{
  "dataset": "read English sentences (LibriTTS-R)",
  "train_examples": 15625,
  "gain_aug_db": 10,
  "input": "log_mel",
  "win_length": 512,
  "num_classes": 2,
  "widths": [128],
  "loss": "cross_entropy",
  "init": "lecun_normal",
  "eps": 1e-06,
  "max_steps": 18300,
  "epochs": 149.9,
  "decay_fraction": 0.2,
  "final_lr_fraction": 0.01
}
Rows from block 6 of a small sound classifier, named by matrix and row number. Each number is 500 + 25 x the weight over its row's rms, rounded and kept within 0 to 999. All counts start at 0. Numbers have three digits each.
Before each channel's rows are labels from the 100 clips, of 14976, where the channel reaches its highest value: "top examples" is what is common among them. Only what is clearly more common there than usual is listed. The data: read English sentences (LibriTTS-R).
# conv: width-5 conv (model.blocks.6.conv.weight, 128x128x5, each kernel summed), inputs 0-127

top examples: voice: male
conv.44:474471462507497494503534464488477462549479482495458506562492531520466495496508456473461511459493481467481514480549484498476474516559499547469507518514509488505484497490483507498476529522480497444492495465467462515479504515490501517510486468474488523530499479487466553462559513491478476515537473510515510485465464512514494488474461487509454464503506495511539475500510522498489490489505

top examples: voice: female
conv.30:541527490489488493498486528486558543473485480496492498466529463487487488485517493528540491531489493486536488550472493531547538485467474472481483491554518508517528481519482488482533472480495491534536496492487543489480495475536487482487551486486502483479523479504531470530468482506552552517476484520484488537542492555488493521537489529494539491526492490489462486475489488503517532520496

top examples: voice: female
conv.20:450541536509523504507501564507461511485511510471500507474483450515512516512485520548546513559511486509517514468501495487520495506479477501507516516484486529492431520482509515504537487493445520568487476503512497501517508494509510502515457515512525510490481517528566483568497508465490476492504514478504518469504500486517503482495515495514558472475515521516445510479514504506479510454510

top examples: voice: female
conv.125:544484466474469487494456480481538497457486480503482496469493492483489472472522480484503489482479488491513484536451487507516496463446458452484472490523536511525549459494482483478498475452499474483500499480489502492475491476510471476481538483486493466451527475499480450479446460495526533538460483537472478535497481524483488492497484493492497486528477473474493488459485459498492508526492

top examples: voice: female
conv.126:498489460466454492504439488485494493460496475506477506444489468515491469473497463489497513487481496482498513494448495494499492459451513449495505516494482481488502447493473512474493456436508467489487506480490494526500508460494460469510494475493477462431493501481490454488441456497498494483453497487461513494492481497518493491493473491511492497494466461465466493512512445495492493502507

top examples: voice: female
conv.0:493506531494491502503461514516499502467552521495526502465495430515554494495491537511525510519500506540519514496480511493526500478461480481540523512467486505491472487504508516496515484454497495527483498523554497510573505493512493483518494534553508490452487575508514464517478479501500499488483561481488517491500522472517502504500545498509531513486500493497425550481513466498503511498505

top examples: voice: male
conv.86:465470527519529509497526472509465462529487512502510493540478559490490524521475510471463492468518508501464491465534506468460467522534480534493489491471477506483463531481515492516467530533506521463465502511490461491479495526464524520490467505489506523534468478505473531472538524495462464483530482473524490470463511468490509482466503471494464509466516525517564490482491524502485465467496

top examples: voice: female
conv.3:493504575496518509496490515531492490484535543501563493489487456491547514516481585510524493516515521557516494493482524484518489499483468483529505490458490511490474520497531500515515505491509512521475502555547486492544496514504502499500489554540513487489485545513513484518481502500494495489482537482490499491488553459497510495489580491494529533481499516494454538470497493500496507497496

top examples: voice: male
conv.102:456466515509515505499513465503460468520478505506506498531480549497482514512475504463452499459510508495457498459524506471454472513523472524484491498470464493475450517483509500512457522518508511453463506507482468499465501519459513516496463499481496514519461463494467520463528515497465459472520470462513497463470507470498505482473497474498451509463505513506554482474499511498486459457499

top examples: voice: female
conv.11:493484523491483500501453489516487482465550522500522501468484439506552488490492534489504508494496505544509508484477509485513484471459474479536512509455484501489485479499506511493497485447502488501466500518552475513571505494501488477510488533550503486446486573503488461491476472501477480487481556481486508485481517460511501497483548487507506514484496486494437548477509458496497501510504

top examples: voice: male
conv.81:483455449507480478499510451468481464521495464480446503509464506515486475473518449459478513453475460470499512486520464491497465498527499519483505520502524496515495471463466507479479496503456481452480475447486467516494503489499494494506487461488490515509508496489451525451521489458483485530521499525513505489466448505513480458465456469512469452505509480512509490500510506489458498497504

top examples: voice: male
conv.118:465471530517527510496522473510467464525488512504513492537479558490491525521468512471462492469519511501461491466532509465458469520530480531494490490468471505478459530483516492515465528530509520465464505514491463490481495525460523519491468505490505520531462480504473528473535523497463465478527484466522491469466514465491510484468504472492464513460514524514562491481492521501487462462495

top examples: voice: male
conv.96:477453464509499491500531447487475446541501487489459502534466516511499493493513467460470507443491473490493507483527479493489456519553504526488498513506530505517492498468485503495477515524464496431478487462499452508491500505497500510502484478498496518532509490497450549447531514469484482536526503528517501489450462505507492461456477470506459456508510498514519499505505524497463497492502

top examples: voice: female
conv.24:536530494484486498498473532495552549463498489501499498456531450490497489488508499529539494536493499494530492542461499521541542479454475462494487493541508503508522480523489493484530468467503490543535501499497547492498497473528484479491542494498500476464514498501533459533455478512543546506466498510477493529547499540492498526540496528495542499517487488483448498476493477501523525515497

top examples: voice: male
conv.115:434471469498500479506521470474459479541495471473442513514499482531482486488518452480492523468483455467507524463522464506501486522553487520476505532521524503524449500489468515484497497511447491458513475446483482516496509488510488504514465462489486513518506496496470550470522517477493470536515498522502515463482445520524480489485457494519485444508501495506482490490519517493487510480510

top examples: voice: male
conv.1:465462513514519503498521461501466460526474503502502497534477558494479516513482501462458496457510504493466495464532502472464466517529471531482489495479479500485464521478508496512462524526503514452464502503479460496459499520468518517493469497477499520527472457499464527461536518493462462485528467476519494470462503478495503478465494469497456503473511516513563478473496518499481468469498

top examples: voice: female
conv.97:541527490489488493498486528486558543473485481496493498466529463487487487484517494528540491530488493486537488550472493531547538485467474472481483490554518508517528481520482488482533473480495491534536496492487543489480495475536487482487551486486502483479523479504531470530468482506552552517476484520484488537542493555488493521537489529493539491526492489489463487475489488503518532520495

top examples: voice: female
conv.112:491527523476486505495453530506497537477481505519521499491528483498477498500466514519492496529503525496480499487461516500486534476464498463501506492482431459450461488529513503514493506459529490535516517524478531511497503512483495503500491513482471469451451499463533466531461478523495490432465476433470508481534524483507505530534504528493504534462471488466481482501501458489528479478495

top examples: voice: male
conv.87:458463514511516504499516462502461466523476504505504498533479552497480514512478503461454499457509506494461498460528504472458471514526471528483491498474470495479454518482508499512459523521506511451464505505481466499463501520463515516496464498480497517522465461496464523461532516497463459477524469468516497465467505473498504482471496473498452506467508514509556481473499514498485463461499

top examples: voice: female
conv.46:543523485485483493499482525487557538469490481497491499461524457489491484482518492525539493527487492487538491549467492526548533481462475467485484492553521506518532476516480490480531469475495487532532497491491539491487496472536483479488551486490500479473523487502527466526462478505548550519471490523481489537537491553490493518532489524495538490526489485486456491475491483502515532523496

top examples: voice: male
conv.75:465485569513533513496514490519469476513497524504531489532483548482501529527462536485473487486523519513463486469519516470459479517517478519501489483454458512472446538489527490521476529524513524483467505532501474482495493529458523518488467519499513512524457495512490515490522522500473471466516492451515487470477531450485513489480521481489478525456511530509551499480488514504491462455493

top examples: voice: male
conv.79:460470521511516504499516471504455456522486507502509498538474556497488512511479507470458499464509507499460498458528505475452464513525482528491496497461466500481454518481511499513466528523506510456454502509488456500481500524458515516497460503487500516525469480500475523470534515493464457475523480464515498467458509462499504479465501472498455510468507513509563488484499514500482461462499

top examples: voice: male
conv.16:465470525519528509496525472508465462529487511503509493539478560491490525521474509471462492468518508500464492465535506467461467522534481534493490491472478505483463530482515492515467529533506521463465503510490461492479495525464524520491467504489505523534468478504472531471538524496461463484530482473524491469463510469491509483466502471493464509466516525516564489483492524502485466467495

top examples: voice: female; the word "she"
conv.100:492547527491501503501469554507509554471507506503517502466537442510503504503484519544531504557504512504512508503474510508521546485462491475511514503505462489477462500534506510499526482465514503565529506518503544506524504489513500491511499514506498485460478526496554466556471488523517511462477509464484517491550518503513503540544512535502545519483492501488438505492508475498536510480502

top examples: voice: female
conv.52:488485477481479500496479479496490503499460491524508498535504551486444491494486479477458494474495526476457490482481514494445505485492486482474476490493451466475488482506500492508469525483565485472497523510446505504451498519458488510487491488458473479480473449469483492477484486518487480456484435463482488482503513493491500507505474501493447546480472484470555462491492478494508458488495

top examples: voice: male
conv.27:467475493518511498502531471494458452538477496496483503547479560507476508506496484475465504468502490485477505461551491483472461518546500550481504506488496501497476513481500503507475529533489508460471496486477451507471502521482517517504465488477499532537487470499472541470558517490459458501543472493526506472454485487506498479462484475504463484485516508521567478501504525500482482486502

top examples: voice: male
conv.55:472474454507494491504531465482480469549481475491446508549495519523467491492511448474466514463489472462488516481545477501485479516560499544468509521521512487508482493491475509492478520519470494453498492453468469519483506507498500513511488460475485524526502483485465554462553512488481479519536478513516513484473452519518491489478453490512462453506506492512525477500512521498490496489506

top examples: voice: female
conv.19:485530515480488503501451537506503547467504504510516503463527446510498496498484511527522505540500516502504509495456512502512539477453491458515512504502449476473459488525505510500515482449527492552520511517498538514520504490502490491510493514502486471441474521484537458539450479521510501451462505457473517484543517500515502531536507525503532528480478491473440502493509460496527499482502

top examples: voice: male
conv.22:456476525510519505500514478505453461521484509500513498541473556498487514513478511476464500472510508500462499457530506477453468513523470529488496499456460502480447520479512501515471530519504512466456500513487462500477501526459516519499457505486503516521467476503481521478535515488469457470522475459513500466463513458500505476469504475500462513467508516509564486472500512500479463458501

top examples: voice: male
conv.105:467475492521513498502533471493459455541476496493481503544480559507476510508497483476467504470503487485478505462550488483474462521548500550481503506491499503498478516480499502507475528535485510462475494483477454506470502520484519518504466487477501533540488469501471544470556520488457459504544472496529505472457483490505497478462483475504466480486518511523564478501504528501481484487502

top examples: voice: male
conv.60:460463514511516504498515461502464469522474503505504497532482554495478515512478502460452498457510507493459496462527504473457473514525468527482489496475469495478455518483508497512457523520507512452467505506479469497460500519462515516494467498478496516521464458495464523460531516498464461477523466467515495466470506475496505484473495475497451507467507514509558479470497513498487461461498

top examples: voice: female
conv.107:492531521482489510497466533506500539488473502521518500497533489500471503505459510521488500531507526489474502491473517503482538485477500475495504495487427457441460493533511505514490507471529494535520520522471533510489507512479500508501493508475470478464441490461536478533474486524500495427476469428477508482536522486508509534537499533496502531457477492474486475502504470489531475471498

top examples: voice: female
conv.50:517494448469452492502440493483517502457489470505474504444497473508483469471503458493504508494480495475506507513453493502509501458447494454486499510508492486495517445499470506470499454437507468497496505477482505516491505457502464467504514470485480466432500491484494451493446456502512513492457489497465506508502478511510492498502468498506500493503469460468470486494507446496498500512504

top examples: voice: female
conv.109:541527490489488493498486529487558543473485481497493498466529462487487488485517494528540491531489494486537488550472493532546538485467474472481483490554518508517528481519482488482533472480495491534536496493487543489480495475536487482486551486486502483479523479504531469530467482505552552516476484520484488537542493555488493521537489529493539491525492490489463486475489488503517532519495

top examples: voice: female
conv.48:496505575499521512496493516536495491488533546502566491493487460490543517519480591512526492516519524556518493496487528483519490501487467487526504489463493513491477523496533500516518507493509515520478502559543488491541494515506506502500492554537515491492486542514516488520486504499497498491486533485493498494490557462496512495490581491492530534481502519497460536468496496501495509499495

top examples: voice: male
conv.68:470490581504521507498495497519465475490527533504553496500481499491531516515475567492488496496513518538480495467503519477477478501491467504521498494434456508477445525497526500513487512500517514499457506544531467498541498519472512499497467540528511502499468543510495491497506505504471466466501530453502498471473544438498507494478552484496493535467506519504500527471497497500496477472498

top examples: voice: female
conv.45:540528491488488494498485530488557544471488482498494498465530460488489488485516495529540491532489495487536488549471494531546539484465475471484483491553516507516526481521483489482533472478496491536536497494489545489484495475535487481487550487488502482477521483504533468531467481507552552515475487518484488536543494553488494522538490530493540493524492490489460489475489487503519531518495

top examples: voice: female
conv.43:545478477477477493498445475494538485457519496500495499464481471491531481484516500482513494476488492519522492539448494501525486472448466449515486496508541517522548472487492492486503476444495480474489498490530494489514494480513474476493536505521499468442525514506477453476440473489529539542460530537475485534487491509486493483487512486497503488522479481476469521465492452500484513525496