config.yaml
win_length: 512
arch: "tdnn"
depths: [12]
stem: "single"
init: "lecun_normal"
grad_clip: 1.0
steps: 18300
warmup_steps: 1830
Rows from block 8 of a small sound classifier, named by matrix and row number. Each number is 500 + 25 x the weight over its row's rms, rounded and kept within 0 to 999. All counts start at 0. Numbers have three digits each.
After each channel's rows are labels from the 100 clips, of 14976, where the channel reaches its highest value: "top examples" is what is common among them. Only what is clearly more common there than usual is listed. The data: read English sentences (LibriTTS-R). In brackets: how many of the 100.
# conv: width-5 conv, dilation 2 (model.blocks.8.conv.weight, 128x128x5, each kernel summed), inputs 0-63

conv.73:525498485512491489481487447498499481583485489485500530482499487506490479453493513499528521501487507493473494496493569526426491483541580511495543495492502523499520490483523528516506498486524490
top examples: voice: female (100)

conv.122:532502465480496469499502449448455491492490523495486531488490483468502498453486505470517537483486457502524466487502498517526490481525492462497509484479504452469539502481541519531459523501537501
top examples: voice: female (100)

conv.115:492503519517541521493495540500496536502525481536462493533536537522496492538542499528505491443532482498450525538497497504471539529492499515514499533532499497523492496525493508488478486495491496
top examples: voice: male (100)

conv.118:532500472495503479488492447436441496477490520501470530492508482496493486452504493496504539456485445496518486505495481503529503482519476487493495499493502461488543493483546509530435524491538494
top examples: voice: female (100)

conv.33:530499478520501483487491447440453491478492505497488529491499486486493485457495489486515535464489436495524482497495470513523498487521473481494491493499505455484538492487540521526438515490534494
top examples: voice: female (100)

conv.89:435496505489518502508507525505507513469508489508520434506499510498507508523501500499505437521509513506522499499507480506525500513441472497500494498496494502498435506508444506441512468507434508
top examples: voice: male (100)

conv.65:534498472464470475490494472483482486481477547486503529483497453501494490472497496499465544523459513495544486495495495465555491460516484493475491490480505499486546495475547462537503544492539494
top examples: voice: female (100)

conv.16:537500469485497473494497448447455488492487521492487536484493480479497492455489500479514543476483453498521473491498499514521491480529492473493511486480504458475547497480548517534453523496542497
top examples: voice: female (100)

conv.52:534502466481504473494498451439444497486490525500474532490501483486498492453497501487511541465486449499518478498499494511525498481525487478495505492482502456479544499480547514533444526497540498
top examples: voice: female (100)

conv.2:523498479481483481491495439495500473559482506477514528474498481508496490451490511499520522529483523497488488493497571518454486484535565509491548490476499527494522496481524520516519501494524496
top examples: voice: female (100)

conv.72:535499472500495476489493442443452486486488512491486534485495482482495488452490495481514541470485446497520476492496489512519492483526485477493504488487503457479544494484545518531445518493539495
top examples: voice: female (100)

conv.75:492505519513539521498500540499498536499529479536465493532535546521500496537540505527515492444541481501448524536500496514480537536492497515523502532528495496522493501526494518488478484500492499
top examples: voice: male (100)

conv.94:468499474479482476496502454484486489432489504492518464487478479484503493462473507479485474531483510504544475476504444485560477484455431483496467476482498491477472503483479483473506500501470503
top examples: voice: female (99)

conv.46:451503493445513493514513500475478509438506486507500450503494517485512512501494515487501453503516482509503488494509457502530496514449441482513484493484491472488452513502456501454482475513452510
top examples: voice: male (100)

conv.25:460500518514533519496497542504501528473518476526480460524528530521498496537533492525499460458525490500464522529499471498490528526460471515508485525525497501520459497521464501459486473497459499
top examples: voice: male (100)

conv.44:474501492448476492508509484492492488417498521491509471495493491494509508489490504493475479534494512508553491492509435477574492496463419491500460492487490494491479509497480472480509498509477509
top examples: voice: female (98)

conv.127:531502463478502469501503455444453496493491524498486530489491485471503499456488506473519536480487454502521468489503499519524491481525493463498510484478505449469538504480540521531456524503535503
top examples: voice: female (100)

conv.107:530497476514488478484489424476487467540482484474509535472486484488492482441475504480540529510485489495485476481494534538455478482538538494493540480483503502482532490479535546519493501489532492
top examples: voice: female (100)

conv.47:503498477495449476501502468484485468454478519471509500476469466475502501472466495472472507518471501502541473469502448472558470472491450475484457470481509483473506502478506470507501521501504502
top examples: voice: female (100)

conv.90:525497483503487487487492444501503477576484494481510529479499485509493486452492511501525520517485518495479493495495570524439489483538576513493547493486501528498521492482523525516516499491524493
top examples: voice: female (100)

conv.14:495500484515457483497497473481481477436488504482498491487472480475498497479469490472470498502484490499533476472499423470552476485481429476494438476494506477477498497488497468499490513497495499
top examples: voice: female (99)

conv.34:472502506520506508474482458503508488527507420495502476498493528499487471465484510491533465504525505494460497491492514531443492521484525510525517495509471520503465484506467537460506445481468488
top examples: voice: female (98)

conv.100:439496501483523499505506521497501517440505496511516438505505508503505505517507495503503446516507507504533499504505464503546503512434445498498488501495494498498445504504457504442504472505443506
top examples: voice: male (100)

conv.124:525498480512517486489494460440450508467496517511480522501510487496495486464509489499511531455490440497530492509497462510551509487513462487494486503504509457492533494489535518526431526493529496
top examples: voice: female (100)

conv.126:535500471493498476491495445442450489486488517494484534487497482484496489454493497483512541467485446497520477495497490512521494482525485477493505489485503457478545495482547516531444521494540496
top examples: voice: female (100)

conv.68:534500471493500476490494446439447492484489518496480533488500482487495489453496496487511541465485445497520479497497489510523496482524483480493503492487502457481544495482547515531441521493539495
top examples: voice: female (100)

conv.41:526502466485499474500502451438447496483495521500482525493494488473503499455490503476516531476491446503525472492503485516532495485519482466501498489486503442473533503485535519527449521502531502
top examples: voice: female (100)

conv.32:527497481508492485485490440495500477574483492481511532478501485508492483449493509500527524512485511494477491496494567525436490483540573511493547493487502523497524492481527528518510501489526492
top examples: voice: female (100)

conv.93:527498479510513485488493457438451503468494518507484524497511485497494485462509487499509533460488441496535490509496464509547508486515463488492488503502507458491537493488539516527434524492532495
top examples: voice: female (100)

conv.48:532500480504503487488492462449453505470491528508467528499513477503494485465514489506496540457481452495527496512495468495552511477517466493489484507502513467496543493485546500534441538492537494
top examples: voice: female (100)

conv.117:523503464483499472502504452439446496483496520501481522494493490470504501454489505474517528476492447504523470491504486517531494486517482462502498487485502440470530505484531519524449519504527504
top examples: voice: female (100)

conv.71:504500491530468489501501475465475475452497491482498501490466499459501500484461495460505504487501451501528473468501435506538475500495444465504462474494500449473506501495502507504463503501504502
top examples: voice: female (100)

conv.37:528498460492513466491494439453470487555480509486512531475492489485494488439487504482526528495489474494493472488494552525450484484538554482493532482472509481476529495471535531523477510494531493
top examples: voice: female (100)

conv.88:523497493558513497483488463454468500469501489507491521503509497496491481473505483497522525456497433495523496508494449519520509495513459494498480506518505462498529489498529532517439507488525493
top examples: voice: female (100)

conv.51:535501467484501473493496448443450492491488519495479535487496482482497491453492501482515542468485450498515475494498498514517493480527492475495511488481503457477545497480548518533448522496541497
top examples: voice: female (100)

conv.119:535499473498495478489493443442451487481489515493484534487499482486495488453494495486511542469485447497523479496497486510526496482524480480493502491488502458481546494483548515531445520492541495
top examples: voice: female (100)

conv.82:485500520525535522488491546502495534492520481532460485531538527526492489543545488533492485447522485495458527540494487491474538524483490518505489534534501500525485491525487494481479484490484493
top examples: voice: male (100)

conv.19:526503463479498468502504449446452494489493521498482525490490487464504500452485507467518531479490453503520465487503494518526491484521489458501506484480503447467533504482535520526456520504531503
top examples: voice: female (100)

conv.104:468499523518522525488490545512503525469515484524476467525536516538492489542540483542475468471513501496480534537495467474493532517464469529501470534531495512533467490522469475466494480490466494
top examples: voice: male (100)

conv.50:484501520526534522488490542501495532493521478532459485530538529525492489540544489532494484445524484495456526539494487493472538526483490517506490534534500500524484490525486496480479483489483492
top examples: voice: male (100)

conv.55:528503463479499470501503451445451495488493523498483527491492486469503499454488506472517533479489453503523468490503493517528492483522488462500505485480503447468535504482537519528455522503533503
top examples: voice: female (100)

conv.30:437497507492520504507507527508510515470509486510521436508501511500507507525502500500506438523509516506520501501506481506523501514440473499501494500498495504500436506510443507442515469507435507
top examples: voice: male (100)

conv.80:436496506490520503507507526506509515467508489510520435507501510500506507524502499500505439522509515505522500501506479506526501513440471498500493500497494503499437506509444506442513470507437507
top examples: voice: male (100)

conv.20:534500471492500477490494445439446492482489518496478533488502482488495488453498496489510541462485445497519480499497488509523498482523482481493502493487502458482545494482548513531440521493539495
top examples: voice: female (100)

conv.11:531499481443499484492500484487486507500490559504510528495520462522500491484518507519488541537468526501556500516501533489560508471519510508481527506483498511500544501486546486534510534498538500
top examples: voice: female (100)

conv.7:526502466492489472499501438449456485485492514491487525487486486462501497447480503464519530484489454502525464484502487519528487484520485460500503482484502450468532501483533521524459516501530501
top examples: voice: female (100)

conv.109:489496484480498484499501471507514493500488508491549488486489475498502497476486505493514492594479546502561486487503514514544484482485502497488521485481505516488490502486496513491547506501490502
top examples: voice: female (100)

conv.78:496498485473485484503503471502508486508491516487532495485483480489503502479478507484511500594484542503566481480503526512550480486494512489493524481474503509483499503489503510500543509504499503
top examples: voice: female (99)

conv.29:465498523519528524490492547511504529475517480526479464526534519532494491544538486536482464470515500497476530534496472481489531519462475524502476531531497510529463492523466483463494478491462495
top examples: voice: male (100)

conv.38:465499523524520524487490542512501523475515478523473465524532517534492488540535486537476464463514499497469531532496471475482529517463474528503472530530496511531463490521466476463491479489463494
top examples: voice: male (100)

conv.103:468494486577501488461476438490495481510492431490517469486479494481484455452469486474522466495494488493479479477491486519445478491468499490498503479506512495485463478489474527458495476475465487
top examples: voice: female (90)

conv.77:466499523519530524491493549512504530478518481528480466527535520533494492545540486537483465470516500497476531536497475482489532520464477524502477532531497510529464492523467484464494479492464496
top examples: voice: male (100)

conv.26:535501468485502473493496449441448493489488521497478534488498482484497491453495500484513541466485449498516477495498496512520495481526489477494508490482503457478544497481547516533445523496540497
top examples: voice: female (100)

conv.83:532500472495502479488493446436442495477490519500472530491507482495494486452504493495505539457485444496519485504496482505528503482519476486493497498492501461487544493483547510530435523492538494
top examples: voice: female (100)

conv.95:437496503485520501507507524502505515454506496510519435506502508501506507521504497501503441520507512505530499502506473504537502512438459498498491500494494501498440505507449504443510472507438507
top examples: voice: male (100)

conv.114:513497474512521481488493458428441504470494511506493512496503491490495484458502487492516518461492431496533485502496466515539502489506464482494487497499510449486519494486523522514426517493517495
top examples: voice: female (100)

conv.79:484501520525535522489491542501496532493521478533460485530537530525492489540543490531495484445526484495455526539494488494473538527483491517507491533534500500524484491525486497480479482490483493
top examples: voice: male (100)

conv.0:535499483495497487490495466450457501466492530504482532497515478504496489473516491507494545465482454498538495514498469494560511482518463493489487507498506467495550496488551497536443532494542497
top examples: voice: female (100)

conv.15:533499478496506484490495457443451503470491529506479530497514479501496488462513491503502542464483450498534492512498472502553510481518467490490491505498507464492546495486547507535440532494539497
top examples: voice: female (100)

conv.5:532500471496500477489493444438446491482489515497478531489501483488494487452497495488511539461486443497517480498496486510521497483522481481494501493489502457482543494483546515529439519492538495
top examples: voice: female (100)

conv.67:534502466481504473494497451439444496486489525500473533490501483486498492453498501487511541465486449499517479498499494510524498480525486478495505492483502457480544498480547514533444526497540498
top examples: voice: female (100)

conv.58:437496507490520503507507527507509515468509489510520435507501510500506507525502499500505439521509515505522500501506479505525501514440471499500493500497494504499437505510444506442513470507437507
top examples: voice: male (100)

conv.112:474499521522530523489491548506498531477517481528467474528536522530492490545542484536483474458518492495467529538494474482483534521470476521502477533532498504527474491523476484471485481490472494
top examples: voice: male (100)

conv.116:502506517492544519504503542494493540506531489539458503534527542514502501539534510521511502434538474501460520529501501511471532533503504508522500526523499488517503504528503514500471495504502500
top examples: voice: male (100)

conv.39:472500485468473486502504474485484488417494511491505468492485486488505501480482501485475478522490504505544484484505426475563485491459416486497452484487494488484477505492479472478500499504475505
top examples: voice: female (99)

conv.102:535499479501492484490494451442450493469492521499481533493510481498495488460507491499503544466485446497531490507497471502545505483520467490492490502496502463491549494486549507533440525493541496
top examples: voice: female (100)

conv.53:530499474500505480489493448435442497475491518502476528493507484495494487454504491495506537456487441496522486505496477505532504484518473486493493499495503459487541493485544512528432523492535495
top examples: voice: female (100)

conv.111:488496485473495484499502471506512492491489512490546486486491475499502497477488505494509491593479545502565487488503508510551486482483494497488517487480504515489490502487495508490545506501489503
top examples: voice: female (100)