python train.py --arch="tdnn" --gain_aug_db=10 --hop_length=160 --input="log_mel" --win_length=512 --hidden_act="elu" --init="lecun_normal" --learning_rate=0.0047 --eps=1e-06 --batch_size=128 --decay_fraction=0.2 --final_lr_fraction=0.01 --weight_decay=0.1
Rows from block 8 of a small sound classifier, named by matrix and row number. Each number is 128 + 24 x the weight over its row's rms, rounded and kept within 0 to 255. All counts start at 0. Numbers have three digits each. After the name is the row's rms in percent of the matrix's.
After each channel's rows are labels from the 100 clips, of 14976, where the channel reaches its highest value: "strongest on" is what is common among them. Only what is clearly more common there than usual is listed. The data: read English sentences (LibriTTS-R).
# conv: width-5 conv, dilation 2 (model.blocks.8.conv.weight, 128x128x5, each kernel summed), inputs 0-63

conv.42 086:115123101166168102121124092128139146150119101140198115122104108110127113092101139104180115182110140127159102102126135179144104106114142113122153102115142128105112128110120188112150130126114125
strongest on: voice: female

conv.125 084:157127104129131110115120076067072125102119144130101155122137112126121114083134119126132164084115072124147117135124105131158133112144101117121121129125130091118168121114171137155062149119162122
strongest on: voice: female

conv.120 096:128123119166151121110116105081092132092127111135121126128127127116119106107125109117143131072128062122151118126122075142160129127121081113124102125135138086118131117125136150127063132116130121
strongest on: voice: female

conv.1 097:160128101118131108118122079068072125106118151129100158121136110124123116083133122125130168088113078125147115133125112130159131109148106115121124127119130092116172122111174134159068154121166123
strongest on: voice: female

conv.85 079:160127105124133111119123084070079129100119154133109157124139109127124117089137120128132167096112079125162118137125102132177135110147098117119120130124134091118171123114173137160071157122165125
strongest on: voice: female

conv.3 092:143128096137146103122124085066085123157119122123128145115112129096125119082110129099158142096128068125118099111124142158086113122150150096130141109112139078101142125111146164139078132125143124
strongest on: voice: female

conv.61 125:100129116088103117134137109117114115049122142117133097120116116119137134113113131117103106151118135137172115115138063104195115120088050117126086115116116121115105136121107101105131124135102138
strongest on: voice: female

conv.9 054:155126111161130115113118078074088119106122125126117154121127118114120112089122116114146158091120065123149112125123093144145127117146099111124117123132133085115162118118163153150068139117158121
strongest on: voice: female

conv.27 084:154127111140139116118122092075082136096123149139102151130138113126124115096138118129134161084116074125154123137125091133180138112141091118122112133132140090122163123117165140156065159122158124
strongest on: voice: female

conv.31 098:115124114103119113127129100134139117115116142116170114113119104127130126106116130122131118217107171130190116117131132131179114110110117125116139115108132142117117129115122128118171134129116131
strongest on: voice: female

conv.4 130:159127115064125118119128115118114132148120184130125158123152098154128119118150133151107167149103152129169132148130186108161140107153162141112163138111122144133170128118170103160133154125165128
strongest on: voice: female

conv.60 055:164127103130115106118122072079089110113116141116120163112122108111123117084117123109140171111112084125156105119125116140154119110153112107120133116115131092107175122111176144160085147121169124
strongest on: voice: female

conv.28 100:082131119077138119140139126103105135064132116132127081128121142113137138127121139115122084131141111135133115121136083123161123140079066110139106120112119101115083139128088121084110104139083136
strongest on: voice: male

conv.121 095:095126150144155151119121174140133156101144112153110094153162146160122120170167114165110095102142130125110158163125100109122159146092101153129104159157125139156094120150096111093124107120093124
strongest on: voice: male

conv.8 085:075124132140144132129127152119123141071133098138127074136142150138127128146146117141133078105147113125113136142126080133147141148073070131130108139136126119135077126134086136076112098128077127
strongest on: voice: male

conv.87 083:101131135164135135104112099121127118150140040125134105129113155113118101108104135108169095127152116125083118112123131167085116147110144125152141117134110129123095115138098174087121076111097119
strongest on: voice: female

conv.18 107:117124113100125113127130100133140121121117139119172115115119104127131125106116134122139120216108171131190115117131137139177114111112124125117145115109131142117118130115123138119171134130118131
strongest on: voice: female

conv.113 094:159128101122132108118122079066072125106118149129103157120134111122123116083132122123133166089114075125149114132125110132159131111147105114121124126120131089115169123112172137158066152121164123
strongest on: voice: female

conv.59 105:106129152142144154113117171137127151099144120151096106153167144170119115170170111174098107094142126123107164168122098098122162146102099158131097164160122137163107117151107099105118114115105121
strongest on: voice: male

conv.40 079:103125122208132122106115090111117117110127070124139103123103127101120103101096116097154100110127097125113109103124074151090109126102094112129111109136137108113098116125105162097107112114100122
strongest on: voice: female

conv.21 110:108130147147164149124125166130128160115152104160101109158163169152126123164167126157135108081164114127085153164127113134114163161107113145144122159157123128151109126153110138104110105125107126
strongest on: voice: male

conv.99 141:066125132114147130135134152131134142090135121137145065133129137129134135149131126129132068146136140133152128129134105132158129141071094126127121128123122130127067133135077133073138098134066135
strongest on: voice: male